{"dataset": "photos with spoken descriptions (Open Images, Localized Narratives)", "crop_scale_min": 0.5, "fused_qkv": true, "parallel_block": false, "inner_norm": false, "widths": [80, 160, 320], "residual_init": "none", "adaptive_grad_clip": 0.05, "batch_size": 384}
Rows from block 6 of a small masked image model, named by matrix and row number. Rows with one number belong to one neuron. Each number is 500 + 50 x the weight over its row's rms, rounded and kept within 0 to 999. All counts start at 0. Numbers have three digits each. After the name is the row's rms in percent of the matrix's.
After each neuron's rows are labels from the 100 images, of 14848, where the neuron reaches its highest value: "strongest on" is what is common among them. Only what is clearly more common there than usual is listed. The data: photos with spoken descriptions (Open Images, Localized Narratives). In brackets: how many of the 100, against the usual share in percent.
# fc1: MLP up (model.blocks.6.mlp.fc1.weight, 640x160), inputs 80-159
# fc2: MLP down (model.blocks.6.mlp.fc2.weight, 160x640, transposed), outputs 80-159

fc1.443 061:546474524396509559501441437547471560456482512510524489449562410440527531537536487471469563533536544498492549486532509461488446577385386467518558457557535547458521539560466463512470461523445534565451555538553466421532493573506445516480538562
fc2.443 061:501499451528496463553531527452477427485522426508443472541547521534499543402362514539514452492480560476495434486520493547594522503553597440502480505564499415571577572593448570426603483499465441423571427449506448521495536414535548499535512472
strongest on: text has "sky" (56 vs 24.5)

fc1.30 155:504415434607466526472479545491492492500435499554434562557454502528418548528541607496590514423506445515515439488609479456494548516499553506581417499566461590477570542543543500469486591463486428480548483530446574480555560491476587453512448515
fc2.30 136:427516544584524458522478545576495420537545534547502529531493450427516575514382454489489391423454451447490410483439492498534503483492613469460483491512468432595530523513486644426458590450560486514558550476584512481548547397507515442459523408
strongest on: text has "sky" (69 vs 24.5)

fc1.545 095:491496488422568517556507407554487540518593534428565465418458475496528464470420379551497508545500544525493561503458560503534447536437393465399655478512604430439434480447526514508593521462467541532464513488492459512453576499522425570494510505
fc2.545 101:454518507606531452555510511570518423565485471573471540563511463542502509494426480491549423405482414470590505506491530506580592447511635489457468471503505438571525521428540538467502608504555500441502472475482465499554520411537446399448498420
strongest on: text has "sky" (53 vs 24.5)

fc1.583 074:545423516451394432486495466419539442439595469552453480508500461489554467563522453506426483596530591489510535487457509437433465587506468406492592519556553495461493480545489515543556459496476473526443488487484451437453466572612426564517502563
fc2.583 077:533503530439492599539445528388533531453493520445507462469550614522472444526549432481426535536452506504401535548518537465473460517505442573510512493452520464465420531398519466543549547526434559504484557477522481554499442545472480573548477542
strongest on: text has "sky" (56 vs 24.5)

fc1.328 167:557525440516547492581595505408515478489553503483543525435522511538499496504492521521495544506515454624586587528621523521574550457491497543434597514599415582650523548524485465461559481560562447471466519462458533518499467446492520490466509548
fc2.328 164:549560575541460530457477558450491552479529522487524471536527559476515487435553561512513520539484456493275611576499535526524406485490527574540488497506450474520500454469416421574555432452481426389483534502527461471466476488475526506507498517
strongest on: text has "black" (25 vs 9.8)

fc1.68 080:573432505519454540502520565522586473517450522529433470504528541519351468570516460401560448473494576455531404528519545421521439443537478507517459496473535520495566511489601545569491526501459532551472569462486556594425497501595531502573436476
fc2.68 087:504498466411471464425490477506456546523494575535453562597511486530456537460458544480492514559485430562531475460473552503487473493509385443493542525535521625434504558597537484599488529460564503581512447542459546452449523562575437484478598493
strongest on: text has "wall" (43 vs 20.2)

fc1.313 071:479410524612454429467546555415507470503487467491504422496513516551532438458424522566461435447414477483522510463540392459537501580568536461574578519554493493501485475487546464524507434497541470524460431510565422513532447501466523481459493489
fc2.313 076:538454429427539464618555518422453530523542511475552483511526529520528470510503461440516463506463539558424532383563514469568453477569429500405575572499475444587477509481558372524606424471490514535529504567523444540529451530434483468488478497
strongest on: text has "blue" (27 vs 4.9)

fc1.178 046:520521458521485529600534552556547468511494525552448449446519445519426498474532408375574440503479539455505600440548604425536462394514477534454494514502429530551484486437537501500580476467547484461473481497461530563368491467512497546483437486
fc2.178 053:530486494661472547506534527497634417379535546495533513524534526449472547399530478450569487503552498536406482532493544376531538528460539452581532538501476502481455494544366488475480419538442506479543535413536535569491496487534556489457466523
strongest on: text has "sky" (69 vs 24.5)

fc1.126 096:420527596519541497567466529501477590507499433493589451517530478588482480560438473499454550502500522515459508466463580462529454392559470495435548533461586464468514469414493416538478503468545463488468565477474497503545464531526408459354451366
fc2.126 103:531515533605423448393473528492492479451483461546535454462542524498437490497489498518479524502507493499778545482492462536473644523546513481544456539575498511482511509578424487485496390512500473541464494472497559457525467438498532528500512510
strongest on: text has "woman" (28 vs 9.1)

fc1.32 097:526515516536481548447519592522464570517434435515538550530555613557437506460558564498507477423451454498559493492551427519461559366568553553577428539468468511523582510494508452468502439542535483476542496519488553516543433445503603404497493512
fc2.32 100:478466459558503487555474500541492484581439456598473545603479462518533546426472504483554427437503447460590498492512540505544599455512605482406473496487488449532529511527518519424468529457538482557504471462505509480529524410512415440491476443
strongest on: text has "sky" (54 vs 24.5)

fc1.633 173:421563600521528460516525527496523482495471538465515430394521477384496567539490483458415441499503484434506487519460489435455507459443511468457523495489463426617494508492503516490423432490533482568600552486634494475477511516468415566509465420
fc2.633 142:470547581572513480487484520560501534564476488473585461393544496509548535411478464557544521527515442417464480563501564512542607460501481513511562491487513442554532483467518420468503450464521466483528492497476447490511449496447425498403467422
strongest on: text has "sky" (50 vs 24.5)

fc1.99 089:501390519587487565468559529442505492547465467545564576469522544532468496560514452502450510467513608488493583435512501486506490438505442416552618543480459460429512528455541452564451412607481539598438496524542504448577487464574526513507426550
fc2.99 090:534372513465503554585497604461519568492490452501517540531442441609525504501545424518459438562586523499456477493536487450500466443474391533479532531443423463615447521443513401526479422542530563555427526535489511520496532558456443499529420539
strongest on: text has "color" (32 vs 13.1)

fc1.135 077:525459457568526484433509529434498548479447482561440572500449500496455531470556577470529506497466440487483454480596462475499506495495509510593353509490489583550567569538496433445439520472550500479506498539528605420439504456483585459500463532
fc2.135 074:464439480568482562518456514484519484526451450555510571604526499441548558445473492447516361498459445497499423491470497492575522545453673437471450517445451544547466552507477559487456590505524521468482515480560497491530532428513540389486535447
strongest on: text has "sky" (56 vs 24.5)

fc1.297 144:457517564446478470427557477419536464500467499528410499542557518503522445463480622481426531450479575435524580613476482524457493457595481528507445562481542458551566475413551442544527454494556492496578546443548471473527347407411605493583497431
fc2.297 125:538571498478512574539495563463531445532449482483521523569525548557492498504482566460452517515497496453475490510545462465458556522524577531508438600516566443572506500428515429485580491540437512478519456512509394459587390438538603399546507424
strongest on: text has "sky" (51 vs 24.5)

fc1.44 144:485516515453525442523542528495518508572487510472575471551543599540569447391456495582525572559493528482429547489499537550529506465594520511513501550487586425494518459423449465517507471484468415448522437510506531506579548470451487542522434514
fc2.44 157:533469456504515494474496520481566511407537489493544483516468572480446504487441486562504525494455525484779557512472508506476517476555496493453539577521495477547467525475457495540437421479505415500506453433494558526465586447422492530427509508
strongest on: text has "white" (30 vs 11.7)

fc1.517 049:537538553523519368437486467460571518461504521663404483519449484502437510518537585419501519503487497456512475485478493478405491504498543532610387430514458544528508488510497503482487539504574440526455461477481446314496387578561524457552467547
fc2.517 052:506495532596510570525487541473578558561481484457396466562536444548443448515523549436497505489493477493509581518604494424465491522474615563557460559511551502509432538431471483577417558552520526560458588482557482502487410474496475444508417493
strongest on: text has "sky" (61 vs 24.5)