{
  "arch": "pvt",
  "model": "masked image model",
  "dataset": "photos with spoken descriptions (Open Images, Localized Narratives)",
  "train_examples": 101725,
  "image_size": 32,
  "crop_scale_min": 0.5,
  "horizontal_flip": true,
  "method": "simmim",
  "mask_ratio": 0.5,
  "loss": "l1",
  "norm": "rmsnorm",
  "norm_position": "pre",
  "activation": "gelu",
  "mlp_ratio": 4,
  "head_dim": 64,
  "fused_qkv": true,
  "qk_norm": false,
  "parallel_block": false,
  "inner_norm": false,
  "patch_size": [2, 2],
  "depths": [2, 5, 2],
  "widths": [80, 160, 320],
  "init": "trunc_normal_002",
  "residual_init": "none",
  "optimizer": "adamw",
  "lr": 0.00072,
  "beta1": 0.9,
  "beta2": 0.99,
  "eps": 1e-06,
  "adaptive_grad_clip": 0.05,
  "steps": 15800,
  "batch_size": 384,
  "epochs": 59.6,
  "lr_schedule": "wsd",
  "decay_fraction": 0.2,
  "final_lr_fraction": 0.01,
  "warmup_steps": 790,
  "weight_decay": 0.1
}
Rows from block 4 of a small masked image model, named by matrix and row number. Rows with one number belong to one neuron. Each number is 128 + 32 x the weight over its row's rms, rounded and kept within 0 to 255. All counts start at 0. After the name is the row's rms in percent of the matrix's.
After each neuron's rows are labels from the 100 images, of 14848, where the neuron reaches its highest value: "colour at peak" is the nearest of a few named colours to the mean colour under the peak. Only what is clearly more common there than usual is listed. The data: photos with spoken descriptions (Open Images, Localized Narratives). In brackets: how many of the 100, against the usual share in percent.
# fc1: MLP up (model.blocks.4.mlp.fc1.weight, 640x160), inputs 0-79
# fc2: MLP down (model.blocks.4.mlp.fc2.weight, 160x640, transposed), outputs 0-79

fc1.326 123 [222 189 143 158 140 120 152 133 123 126 146 123 155 108 123 106 214 107 157 156 172 159 214 126 100 129  86 131 164 146 119 178 109 140  96 107 130  89 104 113  87 159 111  87 135 117 102  55 178 155 144 113 105  99 146 137 144 205  97  96 158 113 144 154  75 133 112 115 148 177 107 110 141 128 130 126 125 193  75 103]
fc2.326 127 [170 106 154 145 146 193 109 109 108 142 189 129 137 149 105 160 112 127 161 117 135 132  86 144 108 174 200 115 117 124 138 141 118 138  86 137 105 148 168 139 104 105 118 169 133 207 137 112 149 141 144 107 128 159 129 170 171 105 214 122 185 149  99 115 139 113 133 191 141 158  93 208 102 179 131 160  64 136  80 121]
colour at peak: black (69 vs 13.6)

fc1.329 106 [123 164 191  63 128 169 138  91 107 124  88 138 190 163 170  65 138 145 160  99 130 134  97 150 113 109  81 133 126 184 157 142 103  96 161 113 118 101 130 132  73 129 121 156  92 121 134 173  90  73 122 143 146 137  93 108 133 126  91 193 127  95 161 164  67 149 128 119  85 101 136 139 118 169 164 126 119 157 175 100]
fc2.329 099 [132 147 162  90 150 142 169 142  87 170 140 130 127 160 149 172 143  20 109 158 130 187  78  96 137 164 141  83 136 150 146 163 144 142 131 124 183  99 110 148 139 157  75 136 127 152 114 138 112 106 138 105 186 171 112 148 160 153  71 145 165 106 172 159  92 133 102 130  78  47 131 161 148 174 153 119 133 131 112 135]
colour at peak: white (45 vs 6.1)

fc1.3 085 [177 137 148 103 137 185 118 112 174 119 150  88 106  92  81 192 156 128 182 124  95 152 135 127 151 125 132  33  38 148 128 145 153 137 155 153  90 147 143 131 192  81  87 120 113 107 137  76 166 100 165 114 113 186 170 138 149 123 158  93 118 139 114 133 133  94  78 117 122 141 126 185 148 125 109 117 183 132 115 100]
fc2.3 090 [108  86  64  91 140  76  91 119 127 138 175 142  95 152 196 151 125 121 119 169 145  96 143 121 168 129 101 121 128 144 155 135 114 108 161 134 159 122 136 150 116 162 158 142 177 170 126 154 141 164 143 183  64 116 183 139 157 132 121 101 161 131 148 224 137  90 157 145 117 132 114 134 106 142 136 103 149 115 108 115]
colour at peak: red (28 vs 0.5)

fc1.585 099 [154 157 116 145 124 156  89 203 103 127 233 113  73  98  96 146 124 121 170 141 120 131  61 104  84 152 124 120  52 148 139 193  87 104  75 113 126 193 131 144  99 147 156 171 105 118  92 112 130 147  65 118  99  88 154 151  98 125 148  93 121 116 138 105 114  45 131 136 140 131 131 131 163 108  72 168 145  34 143 121]
fc2.585 107 [128 113 152 130  82 113 132 138  91 113  25 144 175 109 131 134 121 113 128 143 129 136 179 164 127 150 128 102 154 124 114  80 138 140 101 104 159  99 125  98 122  87  77 132 164 132 131 149 150 139 214 111 159 159 135  96 158 140 106 162 125 153 173 126 111 211 152 139  87  87 130 189 160 157 125  81 128 165 134  98]
colour at peak: pink (31 vs 9.1)

fc1.602 072 [112 103 142 134 115 153 127  72 118 169 133 127 112 152 162 126 182 122 150  90 126  94 141 145 164 136  91 134 187 128 128 120 154 118 112 139 173 138 143  98 142  91 160 114  97 132 159 178 132 107 142 161 162  97  36 152 155 109 133 164 104 170 118 136 152 196 140 163 149 103 154 147 110 116 102 113  86 119 178 140]
fc2.602 074 [ 93 124 121 112  80 173 118 113 170 159 155 136 152 154  84 145 165 143 127 168 120 130 117 118 170 120 158  68 100 152 143 132 140 124  45 158 179 134  91 163 144 110 118  92 113 127 130 149 132 175 136 174 129 135  97 150 120 169 137 112 230 141 124 181 148 181 147 142 150 121 168 129  95 111 184 110 138  98 157 148]
colour at peak: white (47 vs 6.1)

fc1.320 148 [ 98 117 115 160 170 131 157 189 181 128 136 153 135 149  95 104  99 117  89 102 124 109  90 135 183 126 127  68 183 166 155  89  91 127 156 154 147  74  96  86  62  83 103 140 104 121 165 118 160 110 151 186 163 153  89 220 104 134 142 132 111 126 222 126 129 171 146 150 132 130 118 172 128 139 117 160 100 126 126 125]
fc2.320 133 [ 99 130 118  99 117 143 133  82 100 130 133 129  93 156 130 167 157 106 160 135 113 142 119 147  67 133 111 162 140 136 120  97 124 118  86 107 132 146 178 138 172 162 126 135 186 130 175 149 154 120 122 123 128 105 141 112 141 142 124 134  81 146  85 130 137 147  69  64 136  87 158 100 161  52 195 112 146 149 129 168]
colour at peak: pink (27 vs 9.1)

fc1.542 174 [ 92 155 122 135 128 157 100 106 144 150 163  78 132  88 124 203 203 105 131 143 104 148 126 107 149 154  93 140 132 120 104 160 106 153  87 104 100 111 127 125 164 127 148 193 168 121 120  69  97  91 140 109 127 105 124 177 103 112 130  99 122 124 145  87 105 114 101 157 140 162 127  73 113  55 115 181  91 192 148 143]
fc2.542 133 [158 113 153 125 181  96 109 124 119 132 153 167 129 113 125 119  93  54 181 127  93 146 141 127 103 182 182 134 138 164 111 123 139 108 155 185 150  90 134  75  95 143 159  92  98 156 135 154 122 148 142 125 142 139  81 125 154 146 189 164 115 123 119 114 124  80 148 122 123  97 135 124 155 186  95  82 171  80 123 125]
colour at peak: white (34 vs 6.1)

fc1.471 073 [138 134 101 108 118  81 153 146 151 147 120 151 116 146 137 131 172 113  77 119  90  64 148 115  92 149 179 204 170 142 129 174  96 145 107  99 138 115 150 116  64 180 122 119  76 125 166 112 122 113 147 149  61 108 107 105 132 137 152 160 149 127  96 131 132 135 127 130 110 116 167 148 107 109 126 155  78 127 122 192]
fc2.471 083 [123 148 159 123 142 144 127 161  96 176  88 114 156 155 109  86 114 130 139 109 145 133  64 102 136 104  68 141 129  73 141 113 154 138 104 142 117 142 125 147 199 115 128 128 109  81  83 147 117 163 100  88 164 133 116 168 202 142 129 121 164  98 154 113 140  84 145 102 154 127 145 168 148 120 141  87 158 136 171 131]
colour at peak: black (32 vs 13.6)

fc1.434 092 [133 119 104  98 112  92 145 130 137 159 153 165  94 125 149 157 140 103  53  72 104  83 130 120 148 165 165 195 153 204 129 144 125 114 174 127 123 117 149  60  85 165 121 166 165 128 148 109 149 119  88 152 120  72 125  79 101 125 114 150 100 135 153 116 158 145  71 143 114  82 146  75 140  77  89 147 102 107 106 145]
fc2.434 101 [116 153  96 126  50 106 144 144 114 160 110 105 137 162 114 113 117 110 168 144 141 134 105 100 135 144 127 119 111  49 162  93 169 142  94 142 130 141 109 180 196  88 113 127 119 150  94 101 123 186 141 117 120 157 142 155 204 144  97 107 142 130 158 153 171 114 177  97 138 162 126 158 135 141 139 108 142 114 152  94]
colour at peak: brown (66 vs 31.8)

fc1.510 136 [129 128 110 187 123  85 145 171 144 120 169 128  80  99 124 110 113 124 109  85 150 125 121 130 102 128 177 191 141 145 152 171 120 115 156 137 115  69  69 135 105  97 207 123 143  97 127 151  80 109 114 163  64  88 169 132  68 142 164  97 101 154 165  69 147 107 118 148 163 185 115 141  80  78 105 113 141  63 103 119]
fc2.510 101 [141 127 144  94 184 133 141 117 151 192  65 123 187 174 151 100 148  18 178 130 126 181 181  84 145 224 169 109 134 168 127 118  74 156  93 173 108 103 111 107 107 133  95  66 159 133 135  86 121 125 202  91 135 141 126 141 135 142 140 131 103  99  77 181  88 138 166 116  94 122 147 162 154 164 147  76 118 177 114 126]
colour at peak: white (25 vs 6.1)

fc1.325 076 [ 75 123 160 133 130 127 119  59  68 140 141 162 163 125  82 181 172 122  99 161 123 112  69 132 107 135 193 124 119 125 124 255 160 134 159  83 136 100 119 113 113 130  85 112  32 123 140 143 159 148 107 113 155 143 117 138 124 119 160 131  79 160  98 120 112 172 115 146 106  99 168  78 119 120 159 132 119 148  96 160]
fc2.325 080 [128 112 133  89 121 172 146 156 184 136 139 169 189 104 159 117 100  89 184 138 125 156 150 104 168 109 142 160  98  79 110  50 118 124 103 146 122 150 150 127 168 182  87 138 182  79 146 103 115 132 157 163 130 162 119 140 196 164 139 103 150  73 200 163 157 125 165 104 137 148 155 130 139 113 123  89 153  60 152 114]
colour at peak: blue (36 vs 0.8)

fc1.493 147 [151 112 129 154 136  98 146 112 123  85  86 123 141  77 132  78 162 147 183 170 155 102 154 138 142 109 104  91 146 151 102  82  88 158 152 146 156  76 176 110 111 124  45  82 123  53  68 144 109 189 121 139 176  59 153 131  95 135 148 116  99 115 103 173 109  99 180 125 144 152  99 126 145 119  88  14  67 138 146 128]
fc2.493 135 [135 196 168 131 128 175  91 141  67  88 141  74  53 132 141  74 151 115 109 193 132 113 131 127 155 108 119 117 155  81 113 132 116 131  76  72 158 108 162 158 140 147  51 128 110 135 178 160 119 155  69 177 174  78 123 157 132 168  99 153 113 154 126 192 150 133 134  93 114 112 144 188 206 151 126 122 115  82 117 151]
colour at peak: grey (64 vs 35.1)

fc1.441 079 [ 94 123  79 149  95 115  89 128 174 167 181 188 116 153 125 156 186  93 112 144 116  66  98 134 139 164 159  96 160 186 143 198 127 102 127 123 171  90 123 102  84  96 113  97  90 106 129 177 164 153 110 106 110 129 132 128 112 154 178 144  65 186 121 148 152 170 150 154 149  80 199 124  98 100  98 143 109 169 140 133]
fc2.441 075 [106 124 112 137  94 137 128 155 113 150 173 127 162 141 163 151 125  91 155  90 141 165  79 101 137 102  93 144  91  44  86  70 148 127  94 137 115 167 125 168 165 141 115 162 139 129 115  98 131 179 129 180 137 180  94 184 220 159  75  73 147  73 109 160 132 126 139 101 149 175 147  91 195 115 148 105 168  74 177 111]
colour at peak: white (56 vs 6.1)

fc1.590 142 [ 88 112 111 154 120 125  87 158 127 119 158 139 102 122 155  69  55 138 137 102  90 115  69 132 115 117 106  84 154 132 126 185 139 107 119  68 136 159 127 111 116 123 122 152 147 141 137 158 111 156 171 156 143 152 129 113 181 123 177 177 113 168 186 105 129 130 177 126 139 145 161 147  86 123 125 126 129 163 190 172]
fc2.590 122 [149 143 113 107 173 118 121 180 131 151  84 117 143 127  87 122  93  68 143 176 133 167  77 108 137 149 185 106 137  94 118 129 128 128 131  99 112 152 125 167 150 112 100 134  66 118 134 139 155 157 103  87 117  84 114 119 160 143 183  83 195 152 116 123 118 124 149 118 146 181 154 228  78 134 133 114 126 190 153 106]
colour at peak: green (32 vs 0.7)

fc1.462 075 [204 133  78 159 127  79 128 144  94 158 159 148  92 112 174 103 125 100 136  98 200 162 127  75 134 137 176 105 124 140  78 200 148 136 113 108 139  97 120  95 110 138 136  91 176  99  75  43 113 172 149 125  70 137 135  99 145 156 129 107 131 151 114 153  79 115 141 153 184 167 155 140 134 107  46 116 154 148  64 141]
fc2.462 083 [161 158 136 143 223 164 109 111 136 117 126 120 190 171 112  60 150 200 144  72 128 147 130 105 131 116 152 126 132 157 135  96 144 148 111 130  75 134 200 157 115 129 124  90 122 116 135 141 149 133 163  96 105 139 100 123 118 105 104 104 149 102  70 101 109 110  64 181 126 115  97 114 148 168  91  94  88 134 107 167]
colour at peak: black (36 vs 13.6)

fc1.256 072 [106 138  62 144 112 143 154  57  96 124  60 138  79 130  75 174  89 129 116 175 144 121 118 136 146 132 208 124  77 161  95 117 117 152 177 163 180 127  88 119 182  92 139  86  95 117 135 136 124  85 105  98 153 104 106 131 106 109  78 136  70 143 103 181 146 110 130 144 140 118 112 103 130  85 160 128 107  86 117 105]
fc2.256 081 [133 104 188 145 202 118 122 142 164  96 142 149 108 176 202  55 157 123 121 122 133 130 158 115 137 155  25 136  99 128 119 136 148 127 169  83 112 152 102 110 144 114 170 123 118 147 112 119  48 125 197 187  93 160 144 101  96 130 135 106 125 164 125 130 199 174 117 176 145 104 116 116 115 110 121  95 144 139 125 104]
colour at peak: red (27 vs 0.5)

fc1.241 064 [108 158 142 125 131 169  81  94  84  98 108 104 124 121  43 189 116 128 128 188 116 164  40 108 100 122 177  79  46 139 123 164 128 117 163 116 109 162 100 145 199 176 108 125 102 134 121 115 116 108 132  33 122 161 136  94  93 122 166 105 133 149  67 123  94 118 160 123 111 122 118  84 143 150 137  80 177 121 115 107]
fc2.241 074 [155 116 120  96 104 122 158 111  97 173  78  92 121 141  36 201 168 125 134 106 117 154  88 119 121 146 161  84  90 153 150 131 142 185  39 125 135 121 141 173 160 104 142 118 137 118 110 105 147 146 101  49 112 114 123 129 133 187 137 131 143 151 105 155 132  74 106 125 146 138 142 155  90 127 205  86 126 104  97 177]
colour at peak: orange (25 vs 0.8)

fc1.579 206 [174 161  72 100 120 177 149 152 182 146 193 107 151 133 159  93 132 121 165  83 167 106 102 126 135 136 132 150 129 123 165 136  87  89 142 147 112 158 115  96 107 161 142 116 132 115  97 160 127 129  40 107  95 111 139 112 118 138 124 134 189 113 150 138 129  65 155 144 135  90 136 128 116 161  96 121 125  87 199 113]
fc2.579 202 [103  61 144 144 128 117 144 191  92 139 132 116 120 153 122 123 143 153 142 145 124 132 150 156 134 139 101 160  89 111 145  82 130 126  79 130 168 128 122 110 155 132 164  95 118 140  92 146  80 130 208  67  84 130 135  83 164 109 154 140 138 162 122  97 142 169 100 156 125 206 128  94 130  98 126  87 133 117 145 121]
colour at peak: black (43 vs 13.6)

fc1.296 159 [102  83  96 160 108 103  92  97 189 147 100 121 138 151  76 140  99 132 116 139  94 172 129 107 143 139 109 123  90 160 121 192 129 143 129 176 116 115 149 150 151  71 152 167 241 157 127  73 121 132 151 133 141 149 107 129 131 120  86 103 154 130  84 121  72 101 122 135 159  95 128 141 121 106 123 123 125 120 139 133]
fc2.296 146 [145 147 123 109 122 144  90 141 209  68 107  99 147 144 155 108  63 159 127 152  79 134 127 197 134 119 151  87 160 115 123  71 135 147 117 128 104 151 142 116 169 173 111 127 122  44 137 115 104 115 139 101 121 157  98  85  94 138 141 145 198 101 154 101 168 196 115 151 160 137 113  82 134 150 108  70 112 170 156 113]
colour at peak: pink (25 vs 9.1)

fc1.20 074 [174 136 117 120 122  96 150 124 168 163 139 155 136 109 167 115 160  92  35 106 123  74 186 106 117 168 157 170 131 150 143 198 135 117 167  62 122 122  91  87  75 175  69 151 152 146 105  96 129 127 112 134 119  83 140  99 125 129  81 168  99 150 145  85 133 134 104 153 114 118 158 100 115  46 155 158  76 117 130 154]
fc2.20 088 [ 96 119  99 131 124 135 123 165 114 139  91 109 152 142  88 104 107 123 215 134 158 175 115 132 127 132 104 119 135 107 145  69 131 136 119 192 121 117 160 177 195  83 137 138 141 104 138 119 129 156 167 102 118 158 130 148 177 162 155  65 145 103 144 143 149  81 156 118 149 140 127 144 155 168 136 119 187 121 152 120]
colour at peak: brown (73 vs 31.8)

fc1.449 124 [119 150  87 116 115 177 168 154 217 151 144 129 233 150 224 109  91 113 146  99 140 114  94 132 136 133 148 141 150 104 152 147 102  85  78 149 160 167 106 114 112 151 115 128 134 166 157 187  95 139 116 144 116 224 110 108 121 175 152 161 151 127 172 100 161 110 164 136 131 107 166 145  89 145 109 121 113 157 186 120]
fc2.449 113 [154 143 116 149 114  68 121 106  67 131 154 137  70 136 105  74 142  91 191 131 190 167 160 137  92 138  78 146  61 125 166  78 136 129 126  91  93 145 155 109 113 167 180 121 116 144  92 113 147 102 158 123 109  60 171 134 176 132 109  57 125 101  95 133 119 119 105 145 186 194 127 111 181 101 125 101 125 125  75 132]
colour at peak: black (38 vs 13.6)

fc1.294 123 [150 143  96 114 109 154 151 162 161 125 121 143 130 104  95 152 147 101 136 198 142 122 159 146  93 144 129  66 160 149 143 206  93 154 130 136 140 115 124  59 119  43 114  85 121 112 100 104 155 130 161 151  87 221 137 151 154 146 145 114 108 137 188 120  98 115 144 125 112 148 121 128 150 105 111 134 155 112 128 131]
fc2.294 127 [ 63  89 181  96 161 110 100 144 147 159 156 131 103 133 143 117 143  75 170 159 142 142 118 117 173 163  83 134 107 104 148 149 156 150 127 170 108 149 173 156 178 159 138 202  86 114 139 178 118 139 114 189  71 147 135 164 184 123 155 141 140 156 129 172 204 125 160 115 177 139 127  66  96 127 159 112  99 110 139 141]
colour at peak: red (33 vs 0.5)

fc1.233 142 [175 105 127 152 119 125 135 135 148 140 180 147  98 193 149 141 145 128  87 126 154 154 130 119 152 133 150 143  93 111 127 160 115 146 105 167 114 153 188 153 144 161 172 149 143 194  77  18 145 110 123 115 126 142 120 139 163 120 102  98 142  63  85 125  66  74 109 130 154 133  87 133 146 149 141 122 119 132  74 178]
fc2.233 129 [102 178 112 101 116 167 112 124 125  89  95 133 135 120 116 119 106 158 135 142 106  89 108 162  66 132  95  81 167 122 165 102 176 114 173  87 165 136 146 124 119 143 134 119  94  91 192 168  96 139 113  80  76  93 103  90  83  88 112 144 152 161 127 106 155 177 154 149  98  56 146 140  86 165 122 126 150  79 148 126]
colour at peak: white (89 vs 6.1)

fc1.547 167 [129 132 100 119 142 117 156 172 157 135 174 150 131 155 114  65 136 123  88  57 102  83 101 118 213 133 153 167 141 173 170 189 163 122 137 151 135 110  80 110  74  90 140 117 100 128 151 173 129  85 143 137 130 156  95 133 129 143 143 170 108 195 113 151 120  43 130 122 102  79 134 185  82 174 130 148 150  81 100 158]
fc2.547 151 [ 83 150 105 121 130 186 159 117  79 119 158  96  76 143 133 166  97 122 134 132  97 119 118 143 119  93  94 139 118  97  97 130  67 170  62 184 152 142  96 118 103 127 136  97 182  84  80 153 137 142 118 160 187 129  92 125 181 154  84 132 181 108 103 119  90 109 140 107 105 109 150 143 158  84  91  94 112 114 198 152]
colour at peak: blue (29 vs 0.8)

fc1.208 176 [ 52 108 135 117 136 187 138  93 139 119 136  85  90 200 159 127 107 150 128 225  89 163  99 136 199 104 110  92 113 156 149 178 101 140  91 159 128 156 127 147  90  81 149 152 110 123 137 145  93 134 115 201 188 157  81 137 145 126  99 206 126 131 103 185 103 145 181 119 123 104 151 168 104 165 168 126 120 130 182 155]
fc2.208 163 [135 147 149  77 125 165 144  89 143 155  83 105 156 123 156  63 132  62 157 176  92  62 136 113 156 155 179 135 187 143 110  90 106 107 159 141 145 156 162 141 120  83  87 130 142 123 131 132 143 100 142 115 132 139 134 112 152 161 173 210  82 175 105 164 124 152 121 150  97 110 160 118 141 130 105 139 149 144 175  94]
colour at peak: grey (62 vs 35.1); pink (25 vs 9.1)

fc1.147 072 [139 159 140 119 139  67 159 166 129 114 217 155 103  86  45 175 103 136 143 106 115 137 128 119  76 109 122 202  56 132 116 135 109  99 143  64 118 135  95 128 150 128 147 119  99 107 131 123 134  62 110  90 127 189 161 101 114 119 148 107 135 123 141 124 148  59 170 121  76 143 137 150  99 130 127 138 190  88 168 115]
fc2.147 082 [141 145 124 117 142 180 160 181 117 111 160 168 122 177 134 147 134 139 132 181  86 111 151 119 110 135 117 184 148 156  98 178 145 147 200 153 128  77 175 110  77  89 102 179  86 148 141 140 137 129  80 141 120 116 129 124 110 105 144 142 103  57  94 143 168 118  88 149 128 162 120  95 131  91 136 143  85 169 126 123]
colour at peak: pink (27 vs 9.1); white (25 vs 6.1)

fc1.379 066 [181 104 207 108 136 111 134 108  87 109 108 136 144 143 113  48 136 148 150 125 134 114  97 119  82 127  61 120 165 113 132 127  60 138  93  36 122 127 146 124  74 108  81 146  94  95 140 128 122 118 192  77 139 132  77 119 138 145 156 168 162  97 119 118 156 131 178 125 111 140 124 142 135 194 141 159 124 148 150 162]
fc2.379 076 [ 77  96 109 126 126 106 149 133 134 115 156  88 110 124 185 121 129 130 107 105 146 124 164 101 125 165 122 109  68 126 103 114 131 111 205 125 124 121 128 143 193 175 211 208  94 113 139  84 104 146 129 195  50  95 134 103  72 155 101 109 119 122 103 152 187  52  89 161 159 147 132 158 102  94 162 108 127 136 142  81]
colour at peak: red (28 vs 0.5)

fc1.591 132 [152 125 101 154 136 146 184 194  85  98 147  98 115 140 150 109 107 136  99  96 137  77  83 133 181 119  71 109 154 156 183 105 120  98 125 127 133  89  71  78  69 102 176 144 112 139  77  80 105 132 119 177 146 144 163 143 117 107 113 131 109 141 155  98 127 155 157 140 141 128 134 132 113 129 109 131 105  74 121  95]
fc2.591 138 [132 150  74 154 152 110 154 199  94 125 187 177 110 172 189 106 145 116 109 122 139  64 104 131 191 118 103 120 131 122 163 125 118 105 143 129 197 135  65  92 104  92 127  98  88 151 128 133  90 131 118 177 163 130 131 136 139 113  99 119 137 178 117  57 125 167 132 170 140 133 121 120 125 125 135 148 110  74 143 125]
colour at peak: grey (65 vs 35.1)

fc1.589 164 [100  96 134 125 117 120 118 158 192 137 137 136 154 105 117 124  59 111 131  75 122  53  76 124 134 134 180 181 153 153 113  48 132 100  95 133 180 156 117 158 102 164 104 152 170 171  77 159 152 173 188  72 139 157 137  81 182 124 137 137 127 177 117  81 156 107 111 129 111 100 153 119 107 200  83 128 182 179 139 107]
fc2.589 151 [143 123 148 170 114  41 135 132 123 128 127 169  78 128 180 125 128  96 117 190 151  93 144 147 153 137 141 137  97  33 115 140 196 110 114 111 101 102 130  94 158  80 147 133  74 117 146  91  82 175  62 152  85 126 179 151 145 145 149 125 153 133 147 172 129 157 114 141 142 185 110 110 178 133 106  92  90 108 151 107]
colour at peak: black (63 vs 13.6)

fc1.424 199 [156 110 104 134 129 112 184 229 161 131 163 151 154 152 119  87 127  98 119  78 147  90  89 119 215 142 169 180 165 152 160 151 199 118 122 162 172 115 102  95  89  83 145 117 164 136  97 132 140 114 152 157 110 166  96 128 145 146 115 146 114 184 110 143 115  38 116 114 138  93 134 165 105 165 116  93 179  92 107 125]
fc2.424 174 [ 97  90 154 111 150 121 132  91  97 161  87 105  89 147 139 194 116 108 160 137 125 135 166  87  88 127 126 162 124  91 122 113  83 150 110 160 129 132 110 120 140 123 124 104 178 130 148 150 196 118 126  87 146 115 124  69 133 155 155 117 173  91  82 162 130 104 137 136  77 163 140 108 146  90 146  84 104 142 154 201]
colour at peak: white (60 vs 6.1); cyan (25 vs 1.1)